Weights of a small CTC audio transcriber: batches of 64.
Rows from block 4 of a small CTC audio transcriber, named by matrix and row number. Rows with one number belong to one neuron. Each number is 200 + 40 x the weight over its row's rms, rounded and kept within 0 to 999. All counts start at 0. After the name is the row's rms in percent of the matrix's.
Before each neuron's rows are labels from the 100 clips, of 14976, where the neuron reaches its highest value: "responds to" is what is common among them; "loudest band" is the band of the loudest frequency at the time of the peak. Only what is clearly more common there than usual is listed. The data: read English sentences (LibriTTS-R).
# fc1: second MLP up (model.blocks.4.mlp.fc1.weight, 1024x256), inputs 128-255
# fc2: second MLP down (model.blocks.4.mlp.fc2.weight, 256x1024, transposed), outputs 128-255

responds to: the word "for"
loudest band: 250 to 500 Hz
fc1.441,100,209,181,222,205,255,185,192,174,165,199,180,231,183,228,220,158,189,235,162,230,275,228,149,170,99,177,161,217,206,255,163,259,180,157,201,233,155,100,157,222,227,218,210,179,173,220,266,194,171,213,127,165,202,150,190,230,223,215,193,242,150,167,203,243,214,161,95,233,210,250,179,228,183,215,164,240,196,170,204,186,182,184,169,202,188,212,259,261,188,276,128,214,224,227,184,232,192,229,190,296,193,199,187,153,181,241,233,178,183,175,121,146,181,119,201,240,207,182,220,109,194,188,140,204,165,225,153,250
fc2.441,088,202,153,216,287,253,242,224,180,191,194,200,181,193,187,195,178,169,145,149,189,167,208,217,216,190,167,208,178,82,162,189,175,187,250,182,195,193,220,143,175,209,215,237,190,124,212,135,191,257,165,163,215,153,189,142,191,222,234,184,217,137,220,171,194,242,151,204,214,231,214,216,197,188,224,223,175,189,221,166,197,186,242,210,201,189,241,175,175,179,201,219,168,232,215,132,200,224,188,246,172,210,213,233,274,243,155,209,208,219,220,220,241,201,213,204,202,200,232,197,265,215,35,145,244,219,147,140,228

responds to: the word "the"
loudest band: 250 to 500 Hz
fc1.715,124,159,138,198,205,195,195,218,182,219,162,177,165,150,217,197,239,240,192,202,185,182,239,200,215,229,260,168,149,230,178,160,195,151,181,245,208,88,145,169,226,202,239,289,241,214,241,201,225,190,177,181,278,226,207,203,234,147,260,155,205,230,101,221,252,210,195,195,213,218,226,209,180,199,190,211,159,210,190,141,150,175,208,207,198,259,229,217,205,161,164,212,99,209,246,184,189,218,162,228,216,183,214,180,307,224,191,130,248,207,200,240,258,178,79,240,230,202,231,123,227,190,203,232,249,222,159,212,238
fc2.715,154,203,227,145,203,83,251,173,172,208,209,205,141,221,208,206,188,244,312,222,178,193,174,178,188,212,196,236,228,179,122,211,203,208,185,232,176,212,199,258,347,244,156,149,188,175,234,279,209,188,251,207,178,194,191,220,164,237,234,170,202,150,226,212,179,175,167,139,184,210,253,177,160,235,174,155,215,204,216,178,262,199,172,202,167,176,313,254,228,216,186,231,255,176,155,232,193,128,126,161,177,181,201,170,169,104,258,189,160,189,217,159,146,220,201,285,198,260,258,222,189,213,172,163,182,321,247,295,192

responds to: the word "his"
loudest band: 250 to 500 Hz; 500 to 1000 Hz
fc1.539,052,286,221,226,243,286,159,196,153,182,278,257,165,185,200,231,223,212,172,225,215,188,189,210,193,219,196,198,178,225,250,182,189,137,151,203,197,180,130,216,177,213,166,186,217,44,168,178,199,282,194,277,213,279,180,281,209,207,221,178,219,234,208,241,204,169,183,172,263,142,161,252,234,192,257,135,229,187,186,155,177,169,213,209,166,182,152,148,224,203,170,215,186,224,234,162,187,193,176,143,262,141,160,216,196,207,287,223,228,135,167,136,190,154,189,246,183,159,151,223,227,196,203,181,162,185,227,226,230
fc2.539,014,180,345,125,128,209,200,215,214,213,217,186,109,201,214,243,217,10,226,160,184,77,184,250,205,221,188,217,216,231,237,235,187,191,133,225,186,187,220,104,188,217,187,190,178,241,203,213,176,177,203,193,214,177,201,192,229,223,222,216,219,190,224,173,188,218,226,232,206,193,229,187,192,197,184,221,214,188,213,220,216,188,193,218,182,184,152,193,192,215,192,214,217,176,0,209,185,169,190,226,206,226,217,207,161,150,173,188,169,228,179,190,207,221,254,193,197,277,182,163,221,198,164,182,188,172,257,220,188

responds to: the word "not"
loudest band: 250 to 500 Hz
fc1.277,153,248,189,191,270,230,172,177,221,212,180,269,186,169,179,255,239,225,170,229,229,196,192,297,193,99,177,137,79,193,158,269,170,208,121,279,256,195,215,271,174,212,158,188,155,168,212,142,196,182,255,204,156,221,131,174,172,125,177,215,136,239,190,206,248,161,221,218,182,161,88,237,211,200,204,181,191,241,174,228,186,227,211,171,189,181,208,202,196,197,241,184,218,223,291,100,215,135,201,143,178,114,105,225,295,179,194,197,200,179,220,191,159,154,204,230,218,181,225,237,184,200,184,174,217,166,224,217,181
fc2.277,178,147,308,176,129,218,243,163,199,231,160,246,293,209,186,191,151,178,213,146,191,169,245,152,229,185,189,177,252,272,152,271,171,203,187,179,251,175,198,144,267,213,211,86,187,115,275,167,165,275,214,209,209,191,171,258,185,143,208,224,237,149,231,181,224,222,204,196,226,196,183,203,212,288,226,176,220,206,175,272,180,223,223,182,197,217,189,225,180,213,170,251,233,193,164,134,215,127,181,199,212,224,227,188,204,245,161,219,195,198,260,166,185,238,185,221,223,166,201,238,153,201,70,185,221,236,279,298,186

responds to: the word "all"
loudest band: 500 to 1000 Hz
fc1.129,138,169,182,211,194,178,152,180,234,215,199,217,161,183,208,158,214,238,238,162,166,236,179,192,226,218,177,223,138,194,200,233,215,216,173,141,257,167,189,217,214,230,196,244,278,230,245,143,222,156,193,181,209,188,161,236,166,43,212,225,269,171,87,219,233,163,184,180,286,218,205,182,263,173,206,174,133,264,220,212,205,83,241,213,217,161,109,187,202,119,208,180,168,207,206,216,186,234,254,115,244,229,172,151,182,208,274,203,239,171,245,122,165,196,232,242,217,215,177,203,187,204,205,230,217,191,144,186,212
fc2.129,182,177,199,283,175,289,269,223,208,271,180,248,197,195,234,178,230,228,143,145,180,157,195,161,107,172,172,205,228,191,161,142,163,206,233,233,203,206,244,131,235,171,178,209,153,151,219,150,176,224,156,188,224,174,241,205,193,225,216,169,172,184,123,178,161,216,214,181,201,126,257,182,191,153,220,236,177,183,274,258,169,199,210,234,235,207,192,225,213,194,180,202,166,212,143,138,185,236,207,195,136,243,199,261,265,157,131,236,144,166,269,193,224,210,263,254,242,237,164,138,269,197,199,230,175,178,240,124,174

responds to: the word "with"
loudest band: 250 to 500 Hz
fc1.141,081,224,150,191,247,265,198,131,101,161,178,263,212,184,178,220,233,234,226,159,181,155,276,229,247,178,128,119,186,231,178,154,260,219,219,183,256,155,123,134,158,150,155,232,206,163,222,177,271,147,216,158,230,232,155,178,187,180,190,160,211,198,202,168,255,149,223,158,223,244,134,168,211,186,214,144,172,243,115,194,141,235,243,244,232,206,240,219,219,164,219,194,152,233,230,221,209,233,189,201,163,186,154,215,288,216,224,166,174,172,181,194,160,263,221,220,212,181,210,156,104,242,240,230,274,231,106,217,215
fc2.141,041,177,247,180,30,205,101,255,194,241,223,184,197,258,207,217,171,81,249,184,202,306,184,163,183,224,209,208,207,217,191,202,217,208,216,170,182,236,202,146,228,229,210,263,188,286,212,212,188,205,178,194,237,197,227,181,233,192,215,205,195,183,66,188,192,190,244,197,197,297,215,196,191,208,192,193,220,184,219,241,193,196,185,206,189,214,188,133,214,178,192,203,176,186,147,222,172,160,248,199,248,219,207,219,209,215,235,214,194,224,276,58,191,200,179,177,200,296,194,154,214,161,117,168,210,143,241,171,223

responds to: the word "the"
loudest band: 250 to 500 Hz
fc1.71,072,179,191,159,290,181,117,273,212,247,149,189,193,91,172,219,245,246,224,167,262,221,245,153,168,224,223,134,116,196,120,243,249,171,147,206,210,209,250,191,160,183,184,253,215,213,247,240,177,148,233,184,190,218,175,170,219,218,209,201,191,250,169,243,240,154,174,231,155,228,199,221,235,220,236,186,199,220,161,198,198,206,150,220,193,207,189,194,186,226,159,74,184,259,252,185,215,146,208,255,280,105,180,229,195,192,124,203,229,164,148,146,187,217,232,129,255,229,191,219,149,208,229,224,225,176,220,256,246
fc2.71,047,197,315,224,208,265,182,252,171,250,218,182,135,191,203,199,138,212,197,237,221,212,198,185,130,197,187,224,241,176,151,195,275,172,176,175,186,181,229,255,277,184,182,376,215,295,195,204,188,241,209,193,222,205,128,162,84,146,212,241,212,183,298,191,192,247,193,209,153,133,221,190,184,251,214,230,199,192,210,211,237,199,198,219,191,186,178,214,233,221,181,192,233,194,184,247,185,225,196,197,204,172,204,215,229,201,194,260,233,172,266,193,170,195,228,244,199,216,191,181,253,196,191,204,139,211,298,176,223

responds to: the word "all"
loudest band: 500 to 1000 Hz
fc1.31,085,199,176,230,225,230,212,206,175,143,175,241,187,167,146,157,221,210,204,245,173,226,257,235,210,224,243,208,125,128,190,145,180,233,149,175,193,184,218,222,202,107,231,227,209,180,194,108,187,163,243,237,146,255,209,204,257,79,253,221,209,241,157,229,208,190,195,225,212,203,138,192,248,161,213,200,151,309,159,215,173,221,230,190,228,268,201,127,163,199,271,210,178,220,254,200,244,233,203,169,259,174,134,146,246,301,241,219,262,243,169,281,251,210,174,199,174,200,187,183,216,160,200,201,240,179,161,157,196
fc2.31,050,197,248,250,96,202,229,186,169,213,196,189,250,186,212,178,244,267,168,149,179,219,180,222,315,217,159,190,138,183,259,210,183,231,249,174,198,194,197,185,188,224,184,245,214,218,243,185,189,167,189,193,218,228,229,205,235,215,205,234,197,189,87,208,189,211,172,187,217,101,197,192,259,151,212,175,167,200,219,198,228,168,177,202,208,180,111,260,195,219,184,218,172,193,173,176,203,126,213,186,155,202,208,204,122,174,217,180,187,222,178,79,217,213,207,173,202,119,171,177,249,145,123,193,235,179,197,87,200

responds to: the word "with"
loudest band: 250 to 500 Hz
fc1.532,111,214,196,237,209,230,135,214,160,188,210,261,202,178,99,146,159,197,203,126,160,155,183,209,199,180,199,174,247,206,218,247,208,256,198,235,140,229,180,215,168,153,250,202,246,175,197,230,176,179,244,159,197,215,183,267,229,180,159,227,179,136,130,222,209,188,229,140,175,280,242,180,240,211,204,170,235,214,191,190,189,186,207,188,222,129,235,201,188,207,165,182,224,214,293,208,249,206,94,202,276,128,162,188,211,130,172,217,226,230,131,216,150,132,192,170,256,193,212,153,180,132,243,233,227,241,164,262,189
fc2.532,103,182,261,143,139,230,218,184,169,230,193,184,212,220,186,165,189,200,214,197,187,150,207,220,200,191,258,234,215,75,233,195,195,183,284,137,196,165,181,203,218,188,230,236,172,257,192,198,204,280,167,195,242,178,177,169,178,133,185,224,206,205,168,197,202,229,200,206,181,212,170,175,254,201,242,194,180,195,194,169,245,202,224,153,186,197,224,150,143,222,208,133,228,203,270,154,197,261,236,145,276,246,206,200,151,261,178,150,188,212,149,198,218,187,237,180,200,181,260,228,237,159,154,235,181,143,186,202,216

responds to: the word "with"
loudest band: 250 to 500 Hz
fc1.561,100,246,116,195,242,155,225,204,152,192,186,245,193,204,151,202,229,235,185,166,230,191,242,239,171,179,227,158,159,190,203,178,254,206,199,198,248,138,199,215,146,128,274,253,270,199,295,225,244,221,157,165,245,197,156,186,182,219,258,180,218,284,179,149,192,102,151,184,153,292,210,245,174,159,224,178,171,201,202,153,181,201,237,172,200,201,228,190,231,148,225,163,137,279,184,221,228,282,176,196,178,177,179,200,247,250,194,185,226,185,223,210,183,112,165,181,179,204,217,196,161,233,195,399,236,201,165,193,198
fc2.561,089,196,177,224,183,266,146,196,167,171,190,189,188,215,209,262,213,195,268,154,260,193,196,180,59,206,139,191,140,206,134,218,236,184,299,216,210,167,171,162,234,175,177,259,155,208,207,228,213,219,184,206,156,195,220,183,221,131,266,185,178,172,119,242,187,224,179,186,229,239,182,177,222,162,207,188,125,202,160,201,178,184,202,210,200,211,263,282,210,214,197,129,221,183,164,266,210,223,231,232,308,178,186,207,232,241,254,265,199,183,192,81,235,206,223,238,198,276,210,137,214,236,183,120,235,180,215,230,239

responds to: the word "his"
loudest band: 250 to 500 Hz
fc1.332,128,272,214,204,220,211,226,210,82,191,172,197,190,249,204,227,206,206,172,247,263,214,242,215,189,237,247,234,197,258,244,177,218,245,150,207,184,220,127,159,177,198,210,199,250,140,202,179,239,207,187,215,211,291,152,170,153,268,207,207,206,248,223,253,230,218,170,188,252,230,156,231,225,203,211,189,236,162,175,186,177,218,272,177,220,167,197,160,185,201,223,246,157,167,290,215,247,234,121,207,196,146,221,161,168,216,187,158,232,100,172,155,248,176,183,254,217,161,232,174,210,182,222,210,253,252,210,240,251
fc2.332,144,230,241,216,200,162,122,186,206,158,225,178,73,221,185,265,207,211,223,215,216,73,166,189,229,210,200,208,238,158,289,227,176,177,198,211,197,179,199,150,254,244,208,173,203,174,91,218,180,240,175,202,280,153,232,213,221,182,214,269,210,118,199,199,204,243,261,221,234,150,197,184,197,247,171,182,234,198,238,265,185,187,201,202,218,204,215,203,231,197,206,163,204,209,198,321,179,167,230,167,264,219,203,180,128,181,126,151,169,245,312,159,293,172,340,144,167,225,208,283,185,200,250,201,179,134,163,214,206

responds to: the word "the"
loudest band: 250 to 500 Hz
fc1.285,140,192,166,212,242,201,135,241,168,151,190,224,171,171,234,230,175,197,197,192,250,252,211,155,201,175,215,191,239,219,244,198,248,212,162,253,171,207,188,204,110,213,255,191,193,197,197,194,213,167,176,202,214,224,223,161,216,219,229,141,255,267,156,226,268,162,139,181,176,152,176,148,196,164,240,241,263,258,174,160,177,205,209,164,212,185,177,235,256,199,160,171,204,150,239,152,257,257,148,203,196,141,138,211,225,214,158,256,170,56,156,188,209,192,246,172,229,131,232,243,177,210,239,251,210,230,161,224,263
fc2.285,170,261,324,190,221,145,183,199,219,228,183,217,94,203,193,260,186,224,290,230,213,188,145,183,262,198,218,214,153,139,194,231,251,211,167,159,182,209,197,261,175,222,206,216,266,205,170,114,210,259,192,235,198,142,177,173,168,222,263,170,156,176,301,158,209,220,209,230,173,75,233,225,191,223,183,234,173,210,190,188,224,178,180,209,198,189,182,181,229,209,198,216,201,227,160,252,199,190,281,240,202,155,211,243,148,180,110,198,182,139,323,217,177,192,247,127,283,263,228,219,238,198,207,183,177,165,303,165,249

responds to: the word "his"
loudest band: 250 to 500 Hz
fc1.728,095,206,166,209,183,232,183,164,183,147,183,231,221,207,251,151,198,209,183,166,181,177,241,227,135,179,216,183,211,218,109,136,197,171,172,232,193,159,186,201,210,156,175,262,211,143,247,157,194,171,184,254,208,234,205,199,153,183,191,247,224,200,157,204,201,163,242,188,170,163,114,237,220,165,260,196,211,244,177,224,163,277,275,201,246,226,125,165,228,178,210,179,199,266,297,186,141,178,171,193,203,221,210,197,301,194,212,198,195,150,151,225,192,231,187,336,288,137,155,205,191,238,152,182,126,207,234,232,263
fc2.728,065,217,119,196,27,286,215,175,206,222,208,182,212,194,201,230,242,158,177,243,212,227,171,183,167,200,202,177,209,212,197,193,199,226,171,206,185,205,205,216,169,186,209,237,186,186,216,216,200,238,202,179,216,226,212,227,261,213,166,302,214,231,116,212,191,190,231,209,207,262,183,183,218,219,198,192,194,197,198,200,198,179,147,198,192,215,244,250,128,201,202,194,204,204,272,211,194,243,191,184,245,190,199,166,182,223,331,184,229,199,240,174,189,199,272,218,241,178,192,178,126,179,53,161,191,192,264,140,192

responds to: the word "to"; the word "two"
loudest band: 4000 to 8000 Hz; 2000 to 4000 Hz
fc1.264,071,223,227,215,230,210,262,240,172,156,159,218,196,241,124,232,259,236,126,206,208,286,296,258,202,175,206,163,231,183,240,184,182,238,196,223,267,195,186,221,205,174,200,222,199,215,197,212,207,190,197,146,191,243,170,232,229,151,226,174,180,216,223,237,261,137,181,145,215,226,192,169,261,117,177,115,151,228,170,254,222,221,202,182,233,127,156,211,114,190,177,174,190,216,221,153,278,188,215,173,152,160,201,186,188,171,238,204,155,206,164,237,137,200,232,186,208,255,216,97,205,89,254,190,239,187,177,135,196
fc2.264,028,186,149,127,238,214,257,174,213,193,233,191,24,171,203,144,221,245,146,214,196,143,176,224,173,207,173,183,232,181,186,178,160,173,232,194,218,221,194,179,331,207,203,112,194,129,177,209,216,234,199,197,227,203,218,227,255,236,207,224,201,205,250,195,194,221,284,209,178,187,221,188,169,263,188,172,196,192,206,232,201,187,202,218,169,216,388,141,167,206,189,211,184,197,241,169,195,197,192,168,113,207,214,197,222,135,232,191,183,214,118,204,197,197,239,177,218,214,188,218,235,217,112,253,211,181,204,227,163

responds to: the word "on"
loudest band: 250 to 500 Hz
fc1.530,078,273,152,158,203,128,183,185,161,162,200,205,165,161,178,172,220,255,215,197,235,152,210,204,219,169,186,98,129,216,135,180,185,236,239,288,157,137,185,152,197,231,230,187,181,125,189,149,226,172,221,199,201,256,145,206,221,150,198,198,149,192,168,224,276,263,154,149,186,196,265,198,222,180,184,128,176,291,164,261,203,245,251,143,205,176,123,109,181,219,273,161,176,179,274,167,226,194,237,159,144,163,240,192,262,165,214,166,167,154,255,188,158,216,213,275,184,171,217,199,193,189,210,222,224,171,201,222,219
fc2.530,049,194,141,205,141,233,229,159,225,198,203,201,164,203,190,212,182,222,227,280,228,252,236,145,138,210,179,202,187,197,359,202,209,182,254,175,212,198,212,167,194,195,193,243,212,276,113,227,177,246,161,172,222,189,211,218,307,172,232,243,210,213,168,168,196,192,188,233,187,257,189,156,151,119,212,227,233,197,205,239,191,184,187,212,191,176,321,267,239,200,230,241,195,209,202,181,202,167,236,162,308,178,190,222,225,234,168,267,220,199,236,210,201,223,219,113,268,266,188,255,245,188,260,194,145,146,197,223,183

responds to: the word "to"
loudest band: 2000 to 4000 Hz; 4000 to 8000 Hz
fc1.757,129,205,120,135,128,247,262,235,234,248,154,184,168,217,199,235,215,213,258,128,238,219,246,205,214,236,200,96,206,233,247,175,217,223,191,216,193,151,149,140,120,159,238,233,205,217,238,194,293,234,183,187,197,230,196,183,233,295,201,127,225,240,163,208,204,203,147,191,219,325,112,229,257,180,166,197,182,225,154,200,168,152,191,165,200,205,275,251,146,188,200,190,139,221,267,180,269,235,276,208,171,188,213,248,201,161,241,202,228,221,175,159,192,200,84,133,264,159,202,251,184,165,175,184,251,219,212,178,236
fc2.757,157,248,245,160,211,141,203,135,249,190,266,184,137,215,225,176,193,157,111,219,176,119,159,297,268,226,156,172,258,152,114,149,185,177,187,220,179,183,225,217,315,277,216,134,214,102,202,248,221,282,207,195,210,173,190,192,148,134,211,217,226,208,153,205,200,188,247,218,182,200,218,167,159,211,201,228,170,183,209,216,154,189,175,212,197,172,326,252,264,171,174,218,231,209,267,217,192,245,205,138,258,207,202,186,208,219,198,185,166,216,244,209,161,202,265,243,130,207,230,224,203,207,127,203,121,153,191,250,194

responds to: the word "his"; the word "he"
loudest band: 250 to 500 Hz
fc1.678,052,246,114,233,196,237,213,176,198,105,203,211,205,246,215,111,185,247,206,231,194,172,176,152,168,203,184,222,224,155,224,89,247,224,148,229,177,192,173,185,106,233,246,255,233,200,215,218,245,170,219,244,180,185,172,309,158,244,188,182,214,191,191,224,218,246,144,103,216,169,225,178,313,205,209,181,138,217,143,204,138,115,246,163,192,240,212,165,212,197,113,213,140,230,222,177,220,236,189,142,221,196,162,191,207,126,170,169,259,210,221,204,157,118,166,230,201,192,136,127,191,140,226,208,230,200,136,221,206
fc2.678,015,211,165,214,201,247,199,193,202,227,214,185,80,217,214,202,170,198,182,337,175,379,191,197,320,216,173,228,207,171,236,190,187,194,278,186,179,206,227,170,222,191,196,212,191,154,149,210,178,164,177,185,210,182,220,190,194,214,223,246,214,184,289,191,181,214,199,217,178,269,217,194,180,192,191,241,191,183,198,222,212,207,180,222,188,186,194,223,223,212,182,208,205,196,186,252,188,185,183,229,162,208,213,219,189,169,166,219,185,204,72,209,225,216,242,131,153,406,163,201,210,209,134,195,186,155,192,203,190

responds to: the word "with"
loudest band: 250 to 500 Hz
fc1.551,117,226,143,217,252,222,162,144,219,170,170,285,238,111,205,117,188,199,203,138,220,197,197,237,211,114,209,173,188,196,190,173,283,218,220,246,174,237,146,170,154,163,202,205,267,222,203,266,174,154,244,200,153,194,201,206,151,184,187,188,224,184,222,269,233,182,120,101,212,280,237,178,200,168,225,190,170,193,92,130,130,222,236,128,192,211,203,198,253,202,241,154,150,277,253,239,220,227,168,191,230,223,101,219,259,288,229,220,183,185,172,250,187,125,152,181,181,157,238,151,205,209,151,200,200,208,207,216,231
fc2.551,119,193,197,204,85,227,169,197,137,216,189,211,241,210,207,223,155,79,205,240,173,212,193,138,187,218,173,195,203,150,255,150,176,170,211,147,170,230,216,151,227,198,229,256,188,168,205,184,189,245,157,209,220,225,238,174,144,250,218,208,210,172,178,186,183,247,236,226,201,214,202,214,162,302,241,280,197,197,225,238,171,165,193,207,199,229,79,137,225,204,191,242,180,209,163,178,176,211,233,203,236,216,205,162,190,241,181,234,155,201,257,217,228,186,179,145,155,298,188,197,232,159,174,253,212,159,197,186,177

responds to: the word "for"; the word "from"
loudest band: 4000 to 8000 Hz
fc1.740,120,164,188,105,120,135,226,202,215,213,159,210,256,76,160,103,187,242,224,192,229,226,237,189,216,211,238,177,232,258,176,168,275,315,160,146,208,175,145,268,198,206,196,159,203,86,215,201,267,220,186,180,133,236,182,252,181,197,238,164,198,228,191,218,192,184,201,209,203,244,211,213,199,213,155,173,121,231,179,226,162,172,283,187,198,223,116,182,209,196,214,204,231,258,202,158,262,200,249,131,256,212,214,188,245,245,199,166,203,257,81,206,174,155,223,237,179,200,260,243,208,211,171,191,214,243,216,158,173
fc2.740,123,177,186,144,79,188,253,114,221,230,183,205,166,206,234,234,178,206,186,125,186,155,231,169,177,221,229,180,289,237,147,236,147,213,215,195,193,245,266,234,125,196,153,142,148,156,271,159,202,272,218,210,198,215,235,194,172,187,242,153,259,190,185,248,181,230,214,197,220,266,200,220,230,266,176,233,205,177,253,189,209,204,171,220,157,215,227,197,186,244,194,204,237,145,202,140,205,129,191,276,156,262,223,261,249,102,237,251,188,178,181,195,234,208,137,225,202,120,176,254,172,201,136,285,167,236,264,227,153

responds to: the word "his"
loudest band: 500 to 1000 Hz
fc1.702,057,241,188,219,249,189,171,188,218,149,125,176,199,180,163,110,241,202,205,154,214,229,175,210,216,176,264,179,157,177,177,186,181,218,179,179,185,240,114,197,183,190,219,246,174,257,272,142,232,198,222,215,186,167,143,193,211,106,134,157,164,220,239,235,148,193,173,214,266,258,144,222,215,153,210,171,216,255,163,224,146,159,185,127,204,234,173,231,198,224,204,158,123,259,243,219,238,223,223,170,183,199,192,140,278,220,307,197,186,213,196,232,166,200,215,180,157,154,142,157,209,184,212,193,296,219,221,118,241
fc2.702,021,184,248,211,247,146,242,260,215,213,200,194,136,224,199,193,207,271,116,205,174,117,189,255,333,198,201,215,233,158,296,235,207,190,290,149,182,190,180,244,191,188,187,132,185,204,170,203,212,244,193,196,210,172,211,183,180,135,202,224,214,188,270,192,189,213,229,214,198,79,215,181,201,229,170,209,212,194,196,221,205,198,199,196,185,176,90,192,249,223,197,253,189,191,32,291,186,232,197,210,252,232,209,196,171,246,160,243,211,207,183,181,215,210,289,263,170,151,173,188,224,207,153,201,155,126,212,208,190

responds to: the word "not"
loudest band: 1000 to 2000 Hz
fc1.717,114,253,203,180,258,119,120,175,240,182,195,167,210,142,183,196,194,255,252,203,191,226,215,165,206,215,160,186,166,156,231,167,227,213,171,165,197,137,175,255,165,232,193,208,248,120,198,222,210,200,197,196,200,242,203,155,216,192,155,168,254,149,189,304,243,183,221,226,192,232,218,174,218,203,196,113,188,279,200,220,217,235,245,129,234,157,141,130,188,178,209,199,222,190,204,167,226,215,252,197,207,174,194,204,144,199,154,174,261,154,191,159,172,117,197,144,215,226,305,184,149,235,268,184,246,238,219,249,216
fc2.717,071,190,170,244,109,184,190,285,220,195,186,188,331,213,203,220,156,318,182,322,193,266,200,109,248,195,213,222,161,192,188,183,203,207,230,169,174,203,225,185,162,209,195,239,188,182,267,219,187,220,195,172,207,190,184,220,98,164,201,247,189,213,310,197,197,215,183,219,185,280,232,206,184,256,212,178,212,188,199,221,199,207,234,212,196,197,189,159,179,211,202,215,209,204,178,261,191,210,181,256,123,221,215,178,157,216,283,235,201,189,187,230,186,198,195,369,125,258,185,213,204,203,223,192,223,246,172,294,216

responds to: the word "to"; the word "his"
loudest band: 250 to 500 Hz
fc1.640,114,208,187,235,252,111,220,187,188,132,143,282,181,247,169,71,186,215,121,266,160,181,247,266,226,226,248,96,187,207,178,160,175,202,197,243,254,202,221,204,237,185,186,264,202,266,196,203,205,162,239,194,165,206,168,214,184,205,207,159,236,152,174,157,209,165,177,147,274,170,158,162,184,155,182,166,172,202,172,180,126,170,246,107,183,184,163,203,247,173,221,234,127,222,247,273,227,161,261,143,224,231,163,147,211,215,277,205,193,171,68,223,146,230,203,254,237,204,207,205,163,221,220,236,145,172,211,228,248
fc2.640,116,182,309,321,136,258,213,118,223,212,210,161,146,212,223,158,216,104,203,257,201,220,200,250,258,210,131,216,187,207,198,207,194,142,268,232,166,242,223,128,246,226,199,165,165,259,213,150,215,229,197,168,216,170,184,210,183,159,195,302,185,183,241,174,183,273,243,187,212,112,220,172,223,245,205,183,216,175,199,200,161,215,217,204,185,185,236,239,239,197,168,246,194,214,161,163,180,216,194,112,153,189,206,226,217,185,167,209,187,216,274,230,185,211,215,183,217,184,220,131,196,207,166,144,235,96,310,168,176

responds to: the word "with"; the word "was"
loudest band: 250 to 500 Hz
fc1.387,083,257,145,201,266,164,171,227,132,150,168,299,246,151,186,227,224,256,187,153,191,260,144,227,275,159,221,215,192,245,195,219,191,223,199,249,249,228,164,223,65,159,205,249,239,225,152,235,226,151,219,215,159,272,191,256,248,168,150,177,197,179,152,276,232,140,101,179,231,303,193,191,229,178,175,194,190,237,153,165,191,219,268,142,244,151,202,151,258,204,226,209,169,234,220,218,246,209,154,247,292,157,197,228,221,140,214,198,194,249,71,135,180,187,182,201,157,193,272,203,151,188,221,214,225,173,165,165,234
fc2.387,053,197,250,192,57,172,233,233,177,239,180,211,335,238,194,156,209,32,150,173,199,52,213,188,209,222,202,231,216,222,125,220,198,185,271,213,175,212,212,169,207,205,215,125,208,198,213,159,187,230,178,209,232,188,180,187,148,285,196,225,224,203,213,193,186,203,186,199,191,135,191,204,197,244,197,243,189,189,219,231,207,179,215,211,192,191,150,225,182,185,195,235,189,206,185,210,185,186,218,171,143,247,208,183,152,215,121,198,153,191,271,244,200,211,257,134,186,235,207,255,221,179,149,208,157,147,216,166,211

responds to: the word "the"
loudest band: 250 to 500 Hz
fc1.512,114,174,167,122,195,180,220,120,250,155,168,209,193,130,202,216,293,199,227,122,198,203,248,225,191,197,237,161,266,226,248,147,185,227,149,259,320,100,172,183,157,196,175,212,194,211,234,240,264,208,212,229,180,246,180,186,241,146,171,153,201,260,179,242,207,130,174,185,259,231,145,197,223,179,155,193,198,293,196,160,212,230,208,168,267,245,195,206,162,165,207,249,142,234,206,158,210,182,179,177,191,219,168,215,251,240,216,140,197,191,152,187,169,146,167,175,206,195,177,209,153,218,227,298,248,217,169,237,172
fc2.512,112,185,90,202,166,227,157,198,227,195,226,208,193,184,216,191,156,214,210,179,205,209,207,172,151,218,231,212,187,194,188,184,194,147,269,244,217,163,237,193,238,207,242,167,197,344,169,219,177,143,188,180,200,169,182,186,211,251,174,160,194,195,242,177,196,169,116,184,184,246,221,212,154,166,159,205,193,176,234,225,233,153,149,210,199,174,316,269,210,171,237,202,197,185,170,277,179,197,152,220,188,205,209,206,176,189,293,156,206,206,274,231,224,215,148,220,207,202,195,200,241,204,156,182,135,145,222,238,244